python train.py --bias="none" --moe_every=1 --orthogonalizer="polar_express"
Rows from block 7 of a small image classifier, named by matrix and row number. Rows with one number within an expert belong to one neuron, the router's apart. Each number is 128 + 32 x the weight over its row's rms, rounded and kept within 0 to 255. All counts start at 0.
Before each expert's rows are labels from the 100 images, of 14976, where the router gives the expert most weight on average: "top examples" is what is common among them. Only what is clearly more common there than usual is listed. The data: telescope images of galaxies (Galaxy Zoo DECaLS). In brackets: how many of the 100.
# router: router (model.blocks.7.mlp.router.weight, 32x128, trained with AdamW), inputs 0-127
# gate: expert gate (model.blocks.7.mlp.gate, 32x128x128), inputs 0-127
# up: expert up (model.blocks.7.mlp.up, 32x128x128), inputs 0-127
# down: expert down (model.blocks.7.mlp.down, 32x128x128, transposed), outputs 0-127

# expert 2
top examples: roundness: cigar-shaped (42); edge-on disk: yes (27)
router.2 [106 131 109 145 119 137  97 155  67 121 112 104 144 181 150 125 134 184 126 141 144  84 124 145 184  99 196 153 105 120 117  88 162 108 100 134  94  95 102 137 112 109 134 113 207  85 131  89 126  73 110  99  93 145 136  97 111 213 164  79 133 182 104  98 168 135 124 118 113 139 162  92 169 103 163 117 139 129 122 106  95  98 122 132 120 153 107 112 148 206  77 143 161 148  71 153  57 136  93 179 148  84 136 111 184 140 181 146 103 108 113 100 112 167 120 116 142 146  91 122 204 170 101 115  84 126 105  76]
gate.0 [153 213 139 130  91 146 124  61 171 120 127 156  67  98 143 100 155 198  86 164 101 121 119 101 110 146 206 100  89 127  88  86  83 168 133  59 164 175 105 188 158  96 139 154 107 102 110  97 128 117 131 181 114 103 125 182 122 125 205 114  92 117  93 109 109 154 134 102 114 172 160  83 155  95 127 149 133  93  95 139  83 126 160 171 105 139 148 187 122 136 141 132 170 133 140 127 141  84  99 163 138  83 125 115 147 131 157 109  83 139 151 139 139 126 145 141 119  72 125  57 148 127 156 139 113 152 170  83]
up.0 [212 191 131 126  95 115 129  79 129 168 163 129 153 118 190  98 121 216 149 138  96 151 122 124 156 167 153 154  79 114 146  67 105 126 174 128 211 132 104 140 142 143 135 135 156 108  67 110 128 102 138 110 135 164 126 130 131 142 183 134 109 130 100  89 129 129 181 116 137 146 168 125 155  63 129  89 144 138 129 120  92 131 111 123 109 119 138 160 116 140 162 172 135 150  78 126 121  52 110 153 166  52 129  86  88  86 164  82  70  77 124 113 152 155 112 120 136  76 154 110 140 146 147  85 137 132 190  92]
down.0 [122  75 109  75 190 120 128 209  73 153 101  88 162 109 191 166  94  99 158 123  98 183 142 187 208 169 105 150 131 132  95  91 200  44 120 163  96 133 154 133  96 176 139 118 135 134 112 160 145 141 141 128 111 129 138 100 155 101 116  81 183 129 131 157 132 101 154 142 123 126 140 107 109 112 107 131 120 161 123 143 156 120  77 167 151  79  88  96 135  88  92 125  77  99 204 150 134 133 167 109 128 138 112 189 132 118 126 135 115 109  78  96 145 165  64 106 136 106 108 115  81  91 114 134 106 112 124 123]

# expert 22
top examples: edge-on disk: yes (36); roundness: cigar-shaped (32)
router.22 [158  96  79 160 123 163 165 142 100 149 152 120 103  76 138 172 100 133 107 140 147  64  78 113 112 180 177 174  81 171 102 155 147  62 157 118 162 125 140 117 100 195 123 177 189 135 158 168 119  63  95  95 141 124  98 161  94 100  65 170 172 101 128 112 136 118 165 126 141 107 129 186 127 132 101 162 125 125 108 140  71 104 127 115 149 156 113  87 108 164 129 153 128 101  80 127 122 143 145 144 211 185 203 144 155 122 146 143  86 113 136 131 135  80 129 134 135 180 115  96 163  85 113  96 105 112 104 163]
gate.0 [ 41 110 173 121 149 132 128 142  95 104 141  89 160 119 111  65 119 122 172 122 138 201 119  70 177 128  78 148 120 148 142 108 111 142 102  86 105  64 171 109 114 154 152 161 180  84 119 156 125 130  76 161 138 138 155 129 156 136 153 116 100 165 135 163 134 136 143  94 171  67 135  93 163  53 132 110  96 122  73  78 200 128 141 148 102 148 110 145 154 145 110 204 141 131 156 127 155 150 124 136 139  97 110 117  75  85 147 178 146 183  96 152 120 104 120 117 133 115 132 134 140 191  99  77 112  63 127 158]
up.0 [132 167  76 128 129 169 146  74 123 143 105 159 132 160  97 139 111 125  54 133 126 169 120 123 128 121 203 162 128  46 124 125 121  79 129 139 143 109  13 128  88 102 128 136 129  93 139 172 146 146 120 191  69 171  98 129 142 153  95 135 167 126 146 140 158 115 202 100 127 168 129 156 125 236 162 115 166 134 130  63  66 127 186 102 155 124 134 132 158 124 133 142  98 104 171  71 123  94  90 123 109 109 119 123 170 188 127 104 144 118 164 125 125 129 131 147 115 137  84 109 126 145 129 131 100 123 124 122]
down.0 [174 136 105 110 123 165 121  67 162 137  99  96 168 100 158 135 141 122  88 158  66  80 152 139 102 115 171 160  80 106 105  64 117 133 193 134 103  93 115 152  96 126 104 172  77 152 129 177  66 128 176 136 131 126 154  85 136 118 108 149 154 157 169 137 147 151 161 128 152 143  99 158  75 133 236 116 131 142 109 158 153 133 128 189 126  88 117  97 165 132 100 181 126 108 139 131 167 146 144 131  81  59 130 131 162 144 129 130  85  97 138  93 128  65 131 111 122 122 155 142 206 108  80 106 117  83 170 114]

# expert 19
top examples: edge-on disk: yes (26)
router.19 [124 189 102 134 161 100 121 124  92 126 141 138 135 161 100 164 117 137 146 138  93  97  97 123 168  89 120 121 173 193 132  92 202  76 182 105 118 138 132 141 149 152 107  93 202  94 140 165 105 130 125  97 119 120 146 137 100 154  89 116 140 143 193  75 140 115 123 156 179 160 144 161 147 163  59 119 136 181 109  75 108  94  95 109 103 171  98 110 107 171  60 129 108 123  31 103 147 159 177 129 206 168 153  90  77 116 156 154 116 170 130 149 117 142  81 148 172 126 139 143 124 140 161 124 125 149 120 135]
gate.8 [114 121 103 144  70 140 161 194 155 132  80 133 104 124 178 179 106 107 155 154 124 130  77  64  87  86 111 170 118 106 187  81 171 125 113 214 145  86 150 100 115 100 131 149  53 120 153 133 142  86 166 130 138 126 135  98 148 143 138 180 142 143 171 134 146 116 173 153 142 128 156 138 105  99  88 149 166 115 137 146 131 101  90 159 137 124 177 118 198  92  82 156  83 156 139 116 133 136 135 127  82 166  51 141 123 115 134 131  61 119 117  88 197 104 116 105 139 147 117 126 143 115 140  45 132 150  86 153]
up.8 [145 128 107 145  88 120 135 116 186 154 104 159 120 140 198 131 161 134 101 165 122 113  92 117  80  96 136 137 126 161 161 123 172 136 131 182 127  56 132 124 123 182 127 110  69 152 129 170  75  80 118 121 150 160 121 174 127 138 169 158  79 130 119 153 144 122 201 135 163 118 138 123 137  85  92 139 180 113 130 117 127 100 107  97 118 100 136  71 137 150  75 182  49 145 133  92 160 113 124  95  96 116  91  90  91 116 134 121  62 147 146  87 196 117 150 103 123 164 136 177 127 133 161 140 117 215  82 188]
down.8 [ 92 143 132 102 115 163  94 155  98 161 142 195 141 132  94 120 155  90 171 145 153 116 129 151 205  89  92  27 109 110  66 147 110 113 140  99 131  86 118  38 120 163 221 108  98 118 107 169 137 155 103 113  97 133 135 142 114 101  97 113 163 107 120 166 186 112 149 179 127 144 110 148 131 105 164 103 111 164 160 127 124 126 107 119 103 179 167 118 164 114 107 135  69 125  95 173 168 156  86 133  91  96 139 115 127 158 116 140 155 114 218 190 170 158 107 102 106 121 132  96 157 119 105 120 110 128 116 122]

# expert 0
top examples: shape: featured or disk (63); edge-on disk: no (51); spiral arms: yes (42)
router.0 [155 134 108  77 159 111 131 185  91 182  57 125  57 208  88 141 197 142 184 118 174  66 113 141 178 118 136 171 166 105 167 182 159 134 142 153  82 114 120 178 129 103 114 139 137 176 163 163 163 100 101 124 106  98 123 157 128 132  83 138 138 148 127 163 138 139  93 128 171 123  74 159 125 150 164  86 131 156 174 131 135  96 176  87 107 166  65 131 126 169 110 120 146 122 117 120 187 135 139 123 135 111  86  97 103 115 213 118 149 138  94 121 128 152  99 122 141 143 159  86 124 159 148 137 117 161 178 111]
gate.8 [150  48 135 126  90 161 108 114 114 133 116 106  92 174 118 209  95 110 153 147  71 151  69 131 147  93 111 105 179 127 152 109  72 169 163 149 113  61 137 128 154  64 119  54 184 157 136 162 153  94 121 115 124  91 144 134 120  87 134 128 148 148 198 109 167 111 144  85 141 130 138 100 111 149 133 150 182 178 151  97  78 133 150 141 116 105 155 123 163 203 117  98 166 166  56 109 132 153 122  99 134 127 158 165 135 134 145 114 148 126 128 181 123 161 113  83 114 142 110  90 109  84 126  83 145  85 108 174]
up.8 [150 147 147 143 216 101  93 148 182  92 166 144 124 125 134 121  97 151 134  94 116 126 196 102 126 202 155 164 114 126 132 107 135 134  83 143 167 147 110 175  80  88 163 190  83  75 120 111  97 175 166 142 146  84 129 117 131 173  96 104 114 157 130 143 105 141 136 169 122  97 135 112 153 128 123 154  64 117 153 151 162  85 109  38 164 213 103 110 121  75 118 180  57 131 181 115 135 109 156 126 124 135  91 109 147  94 121 141 134 122 124 107 135 123 118 125 136  68 150 100 144 145 157 137  49 108 143 118]
down.8 [129 101 126 152 121 181  73 148 146 163 145 100 133 152 131 123 121 120  74 114 150 144  66 143  82 136 129  88 176 107 103 132  98 117 124  97 175 195  89 119 130  91  80 139 194 161 180  64  60 181 158 105 193  69 143  42 174 122 155  75 154 139 135 102 146 138 145  79 130 148 128 115 117 135 135  99  90 181 134  90 155 131 136 133 125 141 110 123 188  90 184 115 152  93  87 169 140 147 140 169 166 121 134 138 134 146 136 179 147 139 127 100 108  90  89 131 149 112 102 174 112 138  70  84 138 120 133 161]