{"arch": "vit", "model": "image classifier", "dataset": "telescope images of galaxies (Galaxy Zoo DECaLS)", "train_examples": 88335, "image_size": 32, "crop_scale_min": 1, "horizontal_flip": true, "targets": ["shape"], "num_classes": 3, "norm": "layernorm", "norm_position": "pre", "hidden_act": "swiglu", "head_dim": 16, "fused_qkv": false, "bias": "none", "qk_norm": false, "parallel_block": false, "moe": "top_k", "num_experts": 32, "moe_every": 1, "expert_mlp_ratio": 1, "experts_per_token": 2, "shared_expert": false, "patch_size": [2, 2], "layers": 14, "width": 128, "positions": "learned", "pooling": "mean", "loss": "binary_cross_entropy", "residual_init": "none", "optimizer": "muon", "muon_scale": "match_rms_adamw", "learning_rate": 0.0029, "momentum": 0.95, "nesterov": false, "orthogonalizer": "polar_express", "adamw_lr_other_params": 0.0011, "max_grad_norm": 5.0, "l1_shrink": 0.003, "max_steps": 7600, "batch_size": 64, "epochs": 5.5, "lr_schedule": "step", "warmup_steps": 1520, "weight_decay": 0.1, "adamw_weight_decay_other_params": 0.05}
Rows from block 11 of a small image classifier, named by matrix and row number. Rows with one number within an expert belong to one neuron, the router's apart. Each number is 500 + 40 x the weight over its row's rms, rounded and kept within 0 to 999. All counts start at 0. Numbers have three digits each.
After each expert's rows are labels from the 100 images, of 14976, where the router gives the expert most weight on average: "responds to" is what is common among them; "patch colour" is the nearest of a few named colours to the mean colour under the peak. Only what is clearly more common there than usual is listed. The data: telescope images of galaxies (Galaxy Zoo DECaLS).
# router: router (model.blocks.11.mlp.router.weight, 32x128, trained with AdamW), inputs 0-127
# gate: expert gate (model.blocks.11.mlp.gate, 32x128x128), inputs 0-127
# up: expert up (model.blocks.11.mlp.up, 32x128x128), inputs 0-127
# down: expert down (model.blocks.11.mlp.down, 32x128x128, transposed), outputs 0-127

# expert 1
router.1:535519499444583498489477538471475457475450535486542469556492458479456507469475555573519496532494546503549490507477483536482504470489548540488506544548448456537546477532563512460458479496489455492535549513430511557493471441550492589459502445479532484449529403513481447503465487517439427539468497553505444478456598474486457460438577533468496485560466478435560590478484476485458507537545
gate.0:501487558442474516456514463500569506462480475552470531459418513505421568494503509508475499446514457523503467497490485405499498511466489502564548463536444511503470455419486484463532581550563523479516479500507476628511503485497482558536458429557443498524506507516491506509603514500481541526489540486553500408470569518529457574515468481494492546488473474443501431511574508516523516446562
up.0:489559548468527493518443531498491475562513498432430483517554470468534500532452549459504448501449464507523436565540464600511491527470540456469500466473567531580496579468499493483464436496549483504486519539452551504517483537420488455532474392435553533501449476451506459504499530530480490451505493515520473515492473523420516473515508537577510537564575488583461506487401476508495518516502
down.0:446543500532513500541472518450574474494462471434499478465514400524476472443473497458456496537438459560512462603545491527529434532513481444515490480581450531463448558502530437482488480481522510496523492528528532501497532540522469493460426430508502484492487450427536525480543480577468531490543484577562461550525537544491506461557426490559517577578572527525458516504492455508522509494471
responds to: roundness: in between
patch colour: grey; brown

# expert 19
router.19:503455531468561484521446509513512455508462471477544446545471502503538508469442505551545449454571549510440511479508457513526509442500517463545460439425511482501514562518478500550560490443450507555429462442452460519566471530566520469435492505463549567527479435502493476502553512490429487505433473584495431448537556506445441437483469521471508496466509546452566545502459447572512491513510
gate.0:613500500480500500417500506538500500519500464624500500500500500500500500500500500491500500500500500500500599500500500520500500500500500500500417499500500500500500500439500500500480500500427500500436456500500483605500500500429500345500500670451365500500500500500500471500500500433500487500500495500478536500500500464500500500500500487500500500500496500573500500500500500462663538500500
up.0:474448554513454500500445500455490500500500500574500500650500500500500491538421500500500412396502500385500500500500620500500500543500500500521500500500414500500505500500500500327410500500500500500500458524500500500500500500500500500500500500500510500475500460500487500500409500500431500500490500374495500500500500500500500596505500616500500500500500496500500500500568500500497502500500
down.0:500624500500500500500500509500500440500500500364500546500500451500500500500500500500468547500500500500728500500500419500473500500500500423500500500500500500452500500500500500573500500500481500518500500545500500454500500500500500500467440645500476488500500662500500451500533500500500478500500500502500500500500500495500500500500500500500500509500500500500500500500500500500637500421500
responds to: roundness: round
patch colour: brown

# expert 23
router.23:465542521489591494489495503537480504505546472562485457523522438466498466558494474559510454553560460550560437400484500557524503424511501535558468461445509497482498455499428502517519555540458503492551505461466550536614580552503480525506484500561469500520517438504496500479485438465492436539420494517548421525509470460505462462463455531460463535522577448486519512516513540506530539447546
gate.0:527518494540451538481483536436515458519442483441499435568515511512501550503470529493502460506500405485523510486486551517494530490499492434424585621492545464414476497504504502489516503510508488604556562528447525495479475530513529420525500467508581521416569480559539441490521526478528513518500515563456441526507542508478494509502469512427503447505458500455576500478471549445468502539435
up.0:530500515479522483500534512483502462466480523574484517396478487505516512544523439528501499529584557501467522500479449509490520515579525585577466477504470504553554468469481483472467463533525499422409425526554456504529513501483466464436513448511478492541485504460510558588463490460487500507509380401522540543482468574523504561496536481524483496522512500505419506505508470590549477451545
down.0:502510517429532431456547435577509505547550557504557505485478494501478561544499448474528522522466534467435416504467494514527560491499541514586463492497538547562573509513513500473505499472497456418465488542490513467498457527521495552456439469501437518480478530484478500468551468533500442557497450409492552499499436560526569521466393507555454514495566472512500536499497442450533580495514
responds to: shape: featured or disk; edge-on disk: yes
patch colour: brown; grey

# expert 8
router.8:556453502492487527458476485496442507481469532490508451536501428407510508506444503551512495516488453516526508458473525529506502421451521495596552527448473477492485572555480498500515532511457522564474494447533512467530492510427443476550447537507581548491472484418503505535465456540408520434499518508459486425504535519499531591519417479458498429559450530558528447548487469441544509530481
gate.0:500500500500500500500500500500500500500500500500500523500533500500500500500500500500500500500500500500500500500500500500500500500500381500500500500500500500500526500500500500509500500500500500471500500500581500500500439500583489500500500500500500500717500500500500500500533600500500500500500500500606500500500500523500500612500431500500500500500239500500500500500500500500403575500500
up.0:500500500500500304500500500500500500500500522500500540500500500500500500584500500500500500500500500500500500500495500503500500500500500706500500500500615500535500500500500500500635500500468633500500530500500500500500500500500503500500500500500445500500500500522500500500500489475500500500574500500500500501500500500559500500500500500500500500500723500500500500500500500500500500500500
down.0:500474500500500500431540500500500500500500500527500500500500500500500500500500500500535500405500500500387591500578432500500500513500500500500500500500500463291500500500230500572500500500500500495487500500500570500500500453500502500510500500500480500490500500500500500500432500515500500500500500500476500500500417500500500549500500500500500500500566500500500533500560500500500500500500
responds to: shape: featured or disk
patch colour: brown; grey

# expert 24
router.24:523529408533474455531435557560502500489453445485549483513490499516446523499494473487484470497472502543586436429441484499517541514439589467471420521459509409525550502535440505444467511484513516502462538474531460456505462531535441505418467411498520479474506450532467471476463547531444469548481501472530531522546470514455557470486547539482506559492483465411529495496475444522528584501445
gate.0:444500544500500500510430507500500500503500500500500500500500500500492500500500500455500500500500500500500500500500500500579488453500318500599500500500500500500500500500500500500500476418500611500575500500500626500296500500611500500500500500500500500500500500500500500500500500510500429500400500500500403500500500505500500500500500500500500476500500500500545589504500508461597500500500
up.0:500500543500500465500500500461500500500500500500500500500500500500382500500500500342504500500475500500535500500500542500500500500500500500500500500559500500500353596500500346500500500405500500500543500532500500500333500573530500500522352500520505500500500500445500509500500500500500500500381522500500500500460500535500500500500500500500500500500500500500566500500500500424500500513500
down.0:500500500500500500500500500500507500500500500500500500500591606433500648500500509500500500500500541488500500500500500500503500500500432500500500601560500380400500500500500475500500500500471511500500500500500500500500500500585621500500500500500500500500500500500500500591500500500500500500367500500386500500500500579500500500500500438336500429500500500500580500500500500500500441500500
responds to: shape: featured or disk; edge-on disk: no; spiral arms: yes
patch colour: grey; brown

# expert 9
router.9:585510525429519535549502544504487534578520470479468514581523524487407517533504571484472536541466468501424480488506495578425527432507520540515434462435451495451496500460484465559520478467468453406545489538524449454480492455565475476444430503518486507521469525417460569518475453509474528475558495532547501464503550503479541424487486526542470510497484460495485510494514444489509557537421
gate.0:469477500531498500488560570493494557498576495529498401482499409475500500469496471502473500509503505515534500527500500492526452550441500502500485500497483480500531421517499524518479474593507481482476505499479523514506488582514550557497489488500498542385480443470602505539499492516499575500413513526562529508501526488500505500530525387500527503500371471500502507477500503500488618368492
up.0:641425504591517485498500537494468497451560504497501498480500483499413503446481526504500524498590497505521500500503494553497500540417499505500500495493509483512475545485510463499398399590562490500465506499467533496446470491535501565406500473490470513489489499488569436472500425575503596478495496561501505503502528497578510501511504501582465506507500597487507470476482505538486567501477
down.0:500479504462494462501493443592500542463528475406495500499487501472500493450498549519482458441519498501429551533509480499503445503449500413384465464543503494524500503511523489478499464574478534500483503500461497527499496499513491500448503505506500500443525528500531500436599499522492425383568430500503512500431611512519503500525529549617474535514481577568576498506492531498513557487522
responds to: shape: featured or disk; edge-on disk: no; spiral arms: yes
patch colour: grey; brown

# expert 16
router.16:590499547498477428558487507490483472446533527485612544472473459524450527569446406544528528541511478468476494424432494571489490522512575526457546482508501489492505519476505503467533528486479503498447492476516509536511519434547440532512470487485501470562550469439520555501512438495491460531508449513483518531444566514445460431461499498551540521481459519467558589458505505586443480535573
gate.0:498480522487501523483516537544532469485526466526481451464464538491526514482574454583490444435483582468518572437508520465464480500454471508514516497487535541517514507494483484400552460568495518532439463465494514526427520438470481499454444507491537584559515479553481533500535540568528544475521530601485515399397501436574511463466513512459456446527491555514508494540575509510487498535506
up.0:527493496487482476508462478563596458493555467591486467444480537455537530477530504566496515451513531429493535437531509472514508524527500486472505485503423480520539474500505491495566406528537490484414527457471521505411485444475399572531429564457567511499540471507498520590526493508518494507512530527449522496433491381512539517473508536504553479533449532523483509533518528559518558464495
down.0:507532489506567558499509523452504452553423500545454441461499535517557575468488434577533549501502452497482519471563495535506496520502547603476503419519526445503511540554473547524498558463495499473516441500484485530520511508498540479514452488516527523473464515460437441584468492502438481557471517487531450568529516503428527503516444442504471459468527475589403560519507501410525447495517
responds to: edge-on disk: no; shape: featured or disk; spiral arms: yes
patch colour: brown

# expert 25
router.25:476511513476520525489420434509459475439470524511578516623527437537480471478524509505526474506462486567459397419490493570542490454476518506531513497470480449522513485500413480523478582446472533527538462533535474454488543523431450551427446520510523514492479431485464536526452464514482500534506451528475475515464473538523472600444551487526518477514463487512530480529540558485438566527468
gate.0:461497534500551496538521468558484452522621498518528492467445473454438521562517507545458523494470482459514486512460507463487580474460536409506435530511445474504565531467572535485484497462444510471443574449597499502555482460483444482515535484511431472416535511504530558478525505476464541455503545456519461495461520471510491559484472576515459507496540464548525502501549423501550556544553
up.0:492456417504483564474474559465498509467435503477459490500548526542547438431523526499504485537526555513477504510543501522557435500541510612514576475492536593487471406504449483500534463550543470523552414540403555517482550564506553515493473521474554475528472472449448431543483457546498457494499482496476509499570493546518484479496516433517525449489445491485513493469495588509460504474473
down.0:489566479501496457494495507480533532528525529475526435503461540485463450510492499441494513503486566490594449517432483497546564427491494455502449478452510470470559543478529536485565506503406466494440460462583508563533407437584439496491539482519487531489551495514519504452552503528495548469446525494539485459468537535487502508528508610471528535455507430458524521514590462433510513554515
responds to: roundness: cigar-shaped
patch colour: grey; brown