Rows from block 4 of a small image classifier, named by matrix and row number. Rows with one number within an expert belong to one neuron, the router's apart. Each number is 500 + 50 x the weight over its row's rms, rounded and kept within 0 to 999. All counts start at 0. Numbers have three digits each.
Before each expert's rows are labels from the 100 images, of 14976, where the router gives the expert most weight on average: "responds to" is what is common among them. Only what is clearly more common there than usual is listed. The data: telescope images of galaxies (Galaxy Zoo DECaLS). In brackets: how many of the 100, against the usual share in percent.
# router: router (model.blocks.4.mlp.router.weight, 32x128, trained with AdamW), inputs 0-127
# gate: expert gate (model.blocks.4.mlp.gate, 32x128x128), inputs 0-127
# up: expert up (model.blocks.4.mlp.up, 32x128x128), inputs 0-127
# down: expert down (model.blocks.4.mlp.down, 32x128x128, transposed), outputs 0-127

# expert 12
responds to: spiral arms: yes (41 vs 18.8); bar: no (31 vs 12.9)
router.12:468546593516424570475533497475470549416485520562532642524456520458456476539409528545526461409432479498507448494454494498580464459478540461442451451536478536498552593448443540511554519472425411555453481501566491471510577633468534542526509451478402414501489449490444500570481447445527440564463489445413515447447439467469501510548535473478513428491548450502543536451463600560468461398533
gate.0:411549562448620523597477453565464498472412577472485506454493589414435478503526511505457550439545548465517530457536518491537567590492328584545420483581517517551518489526460504500472486516452482577539412494457508517542540583510523475513492473471541460524439478467403466575520451491458479434557491568528515454609558499384517440535522494473503467518541514512465544575496459505488435516412
up.0:536356458520465435435571498388472508523489498484626481452511490547447471368509532480545528468516448507556546490445503476567492435496543440560646501488476541513501473549472572578504533558548574438444456467503481506466491510479446514440529491449483501510486562455509545475519459490605491514562468496506470466502511601613586535575476466553529515393517482532457533415503490436450606464535
down.0:536543587491499625400545609497587543500516492408485551472525571524468547503495578482380450540487500475559467539334475454417534507434509400472542456578521459468541533483468524463604480393462513559543437527449421519515462552496475486470417543479516422558501472500535504504488446486570445531513508467525500460507547537493431457472514572532457514459502615607475512501491498482509510497522

# expert 3
responds to: bulge size: moderate (25 vs 6.6)
router.3:527521488501463530504448506471503538455443539502460545501587485493529412607408536495472452429537440504462417451524538586597427463517561589537437545545495483515585554435451459445544511481431479416423520573539450438519580636480437564493552459530527414485452449469486502569521483548450521522435525495494486513642446443511485491489464495504532489506484492437582471474575566572525550471572
gate.0:520521496495404406566501540492468474477547473421496462461560484633552390435499577596513441467650486377499525518517510462460515537556488469503510520540461501499495505509500528640388510449536578506517387427493453515535531499460544496513490499395444528488475504551571480549442528422490545535458549492501472506468474505507496528551532320555484501552495501517467446543501492479532517502528
up.0:462474521470440537520472535510519438509552500487486466547443501521518443432531509452558486478458522502494468498500592544492431533534478509547498512451515521476497595457481623592503507475556546555502476429490464522587504433414529454490436540454542545489551494485512496541387393491295542540490602523438562506515464487511504632500551385561491479481514520593525476540449483439534428590502
down.0:478543410374439474500482502485475498502522511584532508590537482524496468500562406538524548526580511527500404464584537502462502481594426492428498546480578472435516513480557527532492494408465422595532440500426445558573498501510448474524544544454552499520472478523483496458497524389512501509490513576437549566600584512500508500419494471413593495499410475464531490598525551355479469538469

# expert 25
responds to: edge-on disk: no (71 vs 24.7); shape: featured or disk (71 vs 30.4); spiral arms: yes (59 vs 18.8)
router.25:539549479500441488464557497504621535456493475587533582457576530521495507590478455444415452408479413431482524451535609561518548489543582558488483485427502485539499507462531539482452490460436508489447520556527428451583517525437430581534583549585531528528453450443495470587566486502507447440564449552534528494481422535469480475470427558450415550513393476457582448445521584495482534521499
gate.0:467473511453494467359379373568478497495548461500527480510480590487565587469532500502615448501503500481441502659502495465526500494496486494551568500500500496500517630477470561490498449491524495525501506483530498494501568483501478426486459501406529569499497482477382500411520490423488549488498524509570486535533501683490516494524505484493429531501464536500438471603439553500427532599539
up.0:476520510499500489480422377432501491579476459500534471500511645470499523394497498501490443577363535404502492500482475500500525506499517502569479334483480525550504500475440557511547500535517590522504499422536475559594464495515476396462495530499511499625555558491484496528495498434458427489493499612519538489500498502635537432498500475561500563452525542530469452538479498488409557605501
down.0:512500571501508551535499514453597481549427559560453588459501498500472596518477433375500509500479537500508502501549492500597499517478504485481557558525462459449499495508489500487509504588401476494490505493500500489503502500423459467500552505369509520508506332459521497540413544553494500588506441500456553564627496485516503446469554441550570500497509499474492586662467546372420502545439

# expert 10
responds to: shape: star or artifact (61 vs 1.3)
router.10:560562562469556442548459570502557510501547459565423527578559516444513456525486599489450434367444489465438513525527562548436419459549504561567442441530468550554548470450498557405476544451442506561449506511482587431546519600476475582461518474451427484422481494531509474603488534457506482497526494491556447525468437433455578492468516503458467496472469401518500510400547564586545513431529
gate.0:543398566529512455455543447495445529483571473479383501451439653523497522515436531479512545466569477508553473462514475448510557500444489548474470503416496531505435457546477536593517432499541568503507451427526467534459509473583493549488500520505565618430480439464518477486499448493462504436630493521497525592577572498475560529457471422508490431514505596554388490480521634472516539458453
up.0:559652407451494494488410498557496439563490482468537509489601524436470467557463488531517550545419511418549529485492559504452373537489480422454499508556492431549545579520456526410495562501435500553469514604501479349562488478474497413580516451499554470525482476501513528537530541539551525511459574526554507412513508571542490434523415467563595417495492525505545519485474466489451546469543
down.0:470471466523578470586520429441543489531526565502504433448506559477398466607501515392480530474484469508524536529500444475474522458470582521488545636571456460547439580501442480518522520481482516489422496548480502447455522478426587473491511395471537548465416446531622479497577536540537484466458465520514602513417513431513524538583469449565474466539484545523549525394499506623453501453432

# expert 16
responds to: roundness: cigar-shaped (33 vs 8.1)
router.16:522478536511525496540491492535541508359482505586450563455590475434415531566493552454508462474575494511538440504545568532485448438523542589566485426574516520555481452441510568434564481488413492453503485547496380506507444541492495535491486508547523378486523416507524437544567558597558427425421485554525500496525458548454498492517506522457434424469459459443560485458440604502505608481452
gate.0:465498592436566528527543496473500560530522496477497537473514490494549504411530476423507522442449527438530480549495506508474465587541475551456516499463561446495506469520474470604597484524511516554493466569434456548587467538457527503521498545465459552432385408541444554571429513575447512466455451509486584432534526502450572472544490401526506610529517449479483489525572619359361506502472
up.0:496401428438531500527481501410501521661456558424579497481547522504520541427421453571521461465446596448492574418429476482491585484548554619468499408410510499525540565490453606549437467535548461531525515527419524512539437541500560431544515592497491467518537516518530578505476456408504523485481475508495515576452519517487516558507424486520499543561453449509525488501477525482463616477442
down.0:498422485425537536491390593373512527490444492562457519530490497515593556489476455495599557420446460533582496538495438535574532541546496496520459531533562497420512538584476454523519445480444491567522520362476550521471451514541552439509569550536439562453416436507426557488373552527439468510523463481456508539494515543419497559562460545498442570467535514448494553497574478429466482451540

# expert 2
responds to: bar: no (30 vs 12.9)
router.2:447569553529468519552567478545448488507476512507549525556596486531459435489453555604459484546551409539468471451469462539562465494581587624608523591535490462612459417424503455430503471513529438513495441496532399481424493499544511493438496570499490464406508465507500468481533461497512521485510556523483436503537458522464565494541438380426451429577536407460583475461515497471503584477490
gate.0:489497500476410520366541589471500500500491420500536478500375500506564313649500500500500421545444469499412500546500532500500439500522519500589517500444500500467500497499492500500496500500520459500500546500582500500556521522375500500508476520518500466534488462536500423500500452534497500490555633500522444547528509500495500541500572500497500445523649500431500637433649510500500500501500
up.0:533500522510676486500467500522539500647543513500387491503642500482456660500564500519506501491508545500555440458490495500499637516408500500393413500515524519509498500511500500408534501500500501499500500583471501489485479389595500587481503469500501493500539500520500536430508500499406499511460441507483574500441493500497481472500346500507500508500364520513502446503435458500507455468500
down.0:511556472500619500452642500500461341500500498576543529500463437580516500500500468500504292500500500547516540706500581500416500453476491507523491544337500504476502501370529500512476500475540500500520500500500507499500500455500500392485553500525500529511499500498500536440500491485500504579500500500553514500500500469500533514500500485488450482546500543500334500497481477500500450531497

# expert 26
responds to: edge-on disk: yes (44 vs 5.2); roundness: cigar-shaped (30 vs 8.1)
router.26:483480542536483490562421498459496495478429444484465519542440488462558425498450592519471529422492473498440495420430574517499514446525514542396446535596420502591507485507426468407555509550428498429479464592539432477506568534571530558527523562476413427445423501429440552564517537530446432459555466577507497524493539569486435450454510423531426532542510491397534519419502529457448566484564
gate.0:510523484515576441524529483505522500413654568547517489515474537513522405495622474555472473505491544545533467462495510549564567516503390628573566564509451461484503448416500473482575558451437456464537385557496437515503519575548427484453451482559491544482558496424512474405453545402536538463530527506504519502426496594464502513533443389489489493497490544505541509391475504553472449487528
up.0:492501448507439494486514547486512507487513517571478485585546509471499462532560513427487487483446503527562511434524514521469537510452505542529552530486481532498460473335441483511458587588437528644480535433430526504364504564462527521510486479473561506478479539472382463550541524459479566517540547545479542527396498586463567604459378486506491520514539527544622433493463488389453428506544
down.0:452505547603490504443450504517507498446517472551442493522497599506428458542481481475565428478531498509426554507558511532454581569459562474467471434432525591495509429523544457402409499451581466464506535517510494489480464471477497504508482429495454553544493636477440472548652542483563477491462468501566624515538503443478492391516596496514473497475525471506590414521539489560554516386560

# expert 17
responds to: shape: star or artifact (30 vs 1.3)
router.17:451564520581529439457479477453492532475513545471455578468470408442519501530525550523448528496421470554561514487438514587483468464524531591545483441520495403549499491468538546412523527464464551491539433528585415468604570479395421489565505575489472447495503566444510484549471507466391461466529495557501457471492354534495465589558491422518454441447522420532586483417508433511492458448544
gate.0:524488481442520530537521520523494451628579454451549487543529523551476446467567549439484477571571472579636484513481460437439438585484437532533523472527502490453521508482458480503423520565508479399354470500516459416555445482451516554532450421432485468451461446411565523427498504553557574530535521537548489471519466590550519476441524466470520527477635435468480527529461458583575493484535
up.0:516495490475525457492599463534444568513572570603485532549542506580421471434507398600522416485525556457483468500467473430526484520466517486574364496428431471519524456381563596489477466486411488537540526482446498506419598534480510471502488551485491432518575392445498527540529543489475507453493480517524509500512558483366567499499501494569613483479467513565450553474537518598475520512520
down.0:510463630471523560518582474543522522431489509513477470484477438497568526387478474515463545514491499494474503564447439481468451487329491487499477506510553479555543476481471453512474470601508554642508500423504516548531470497457488392568421469513488476497543475566481490548521526502400578517526587571498571538519531490537556478399511417459561379483537492519463530456489457409578469590515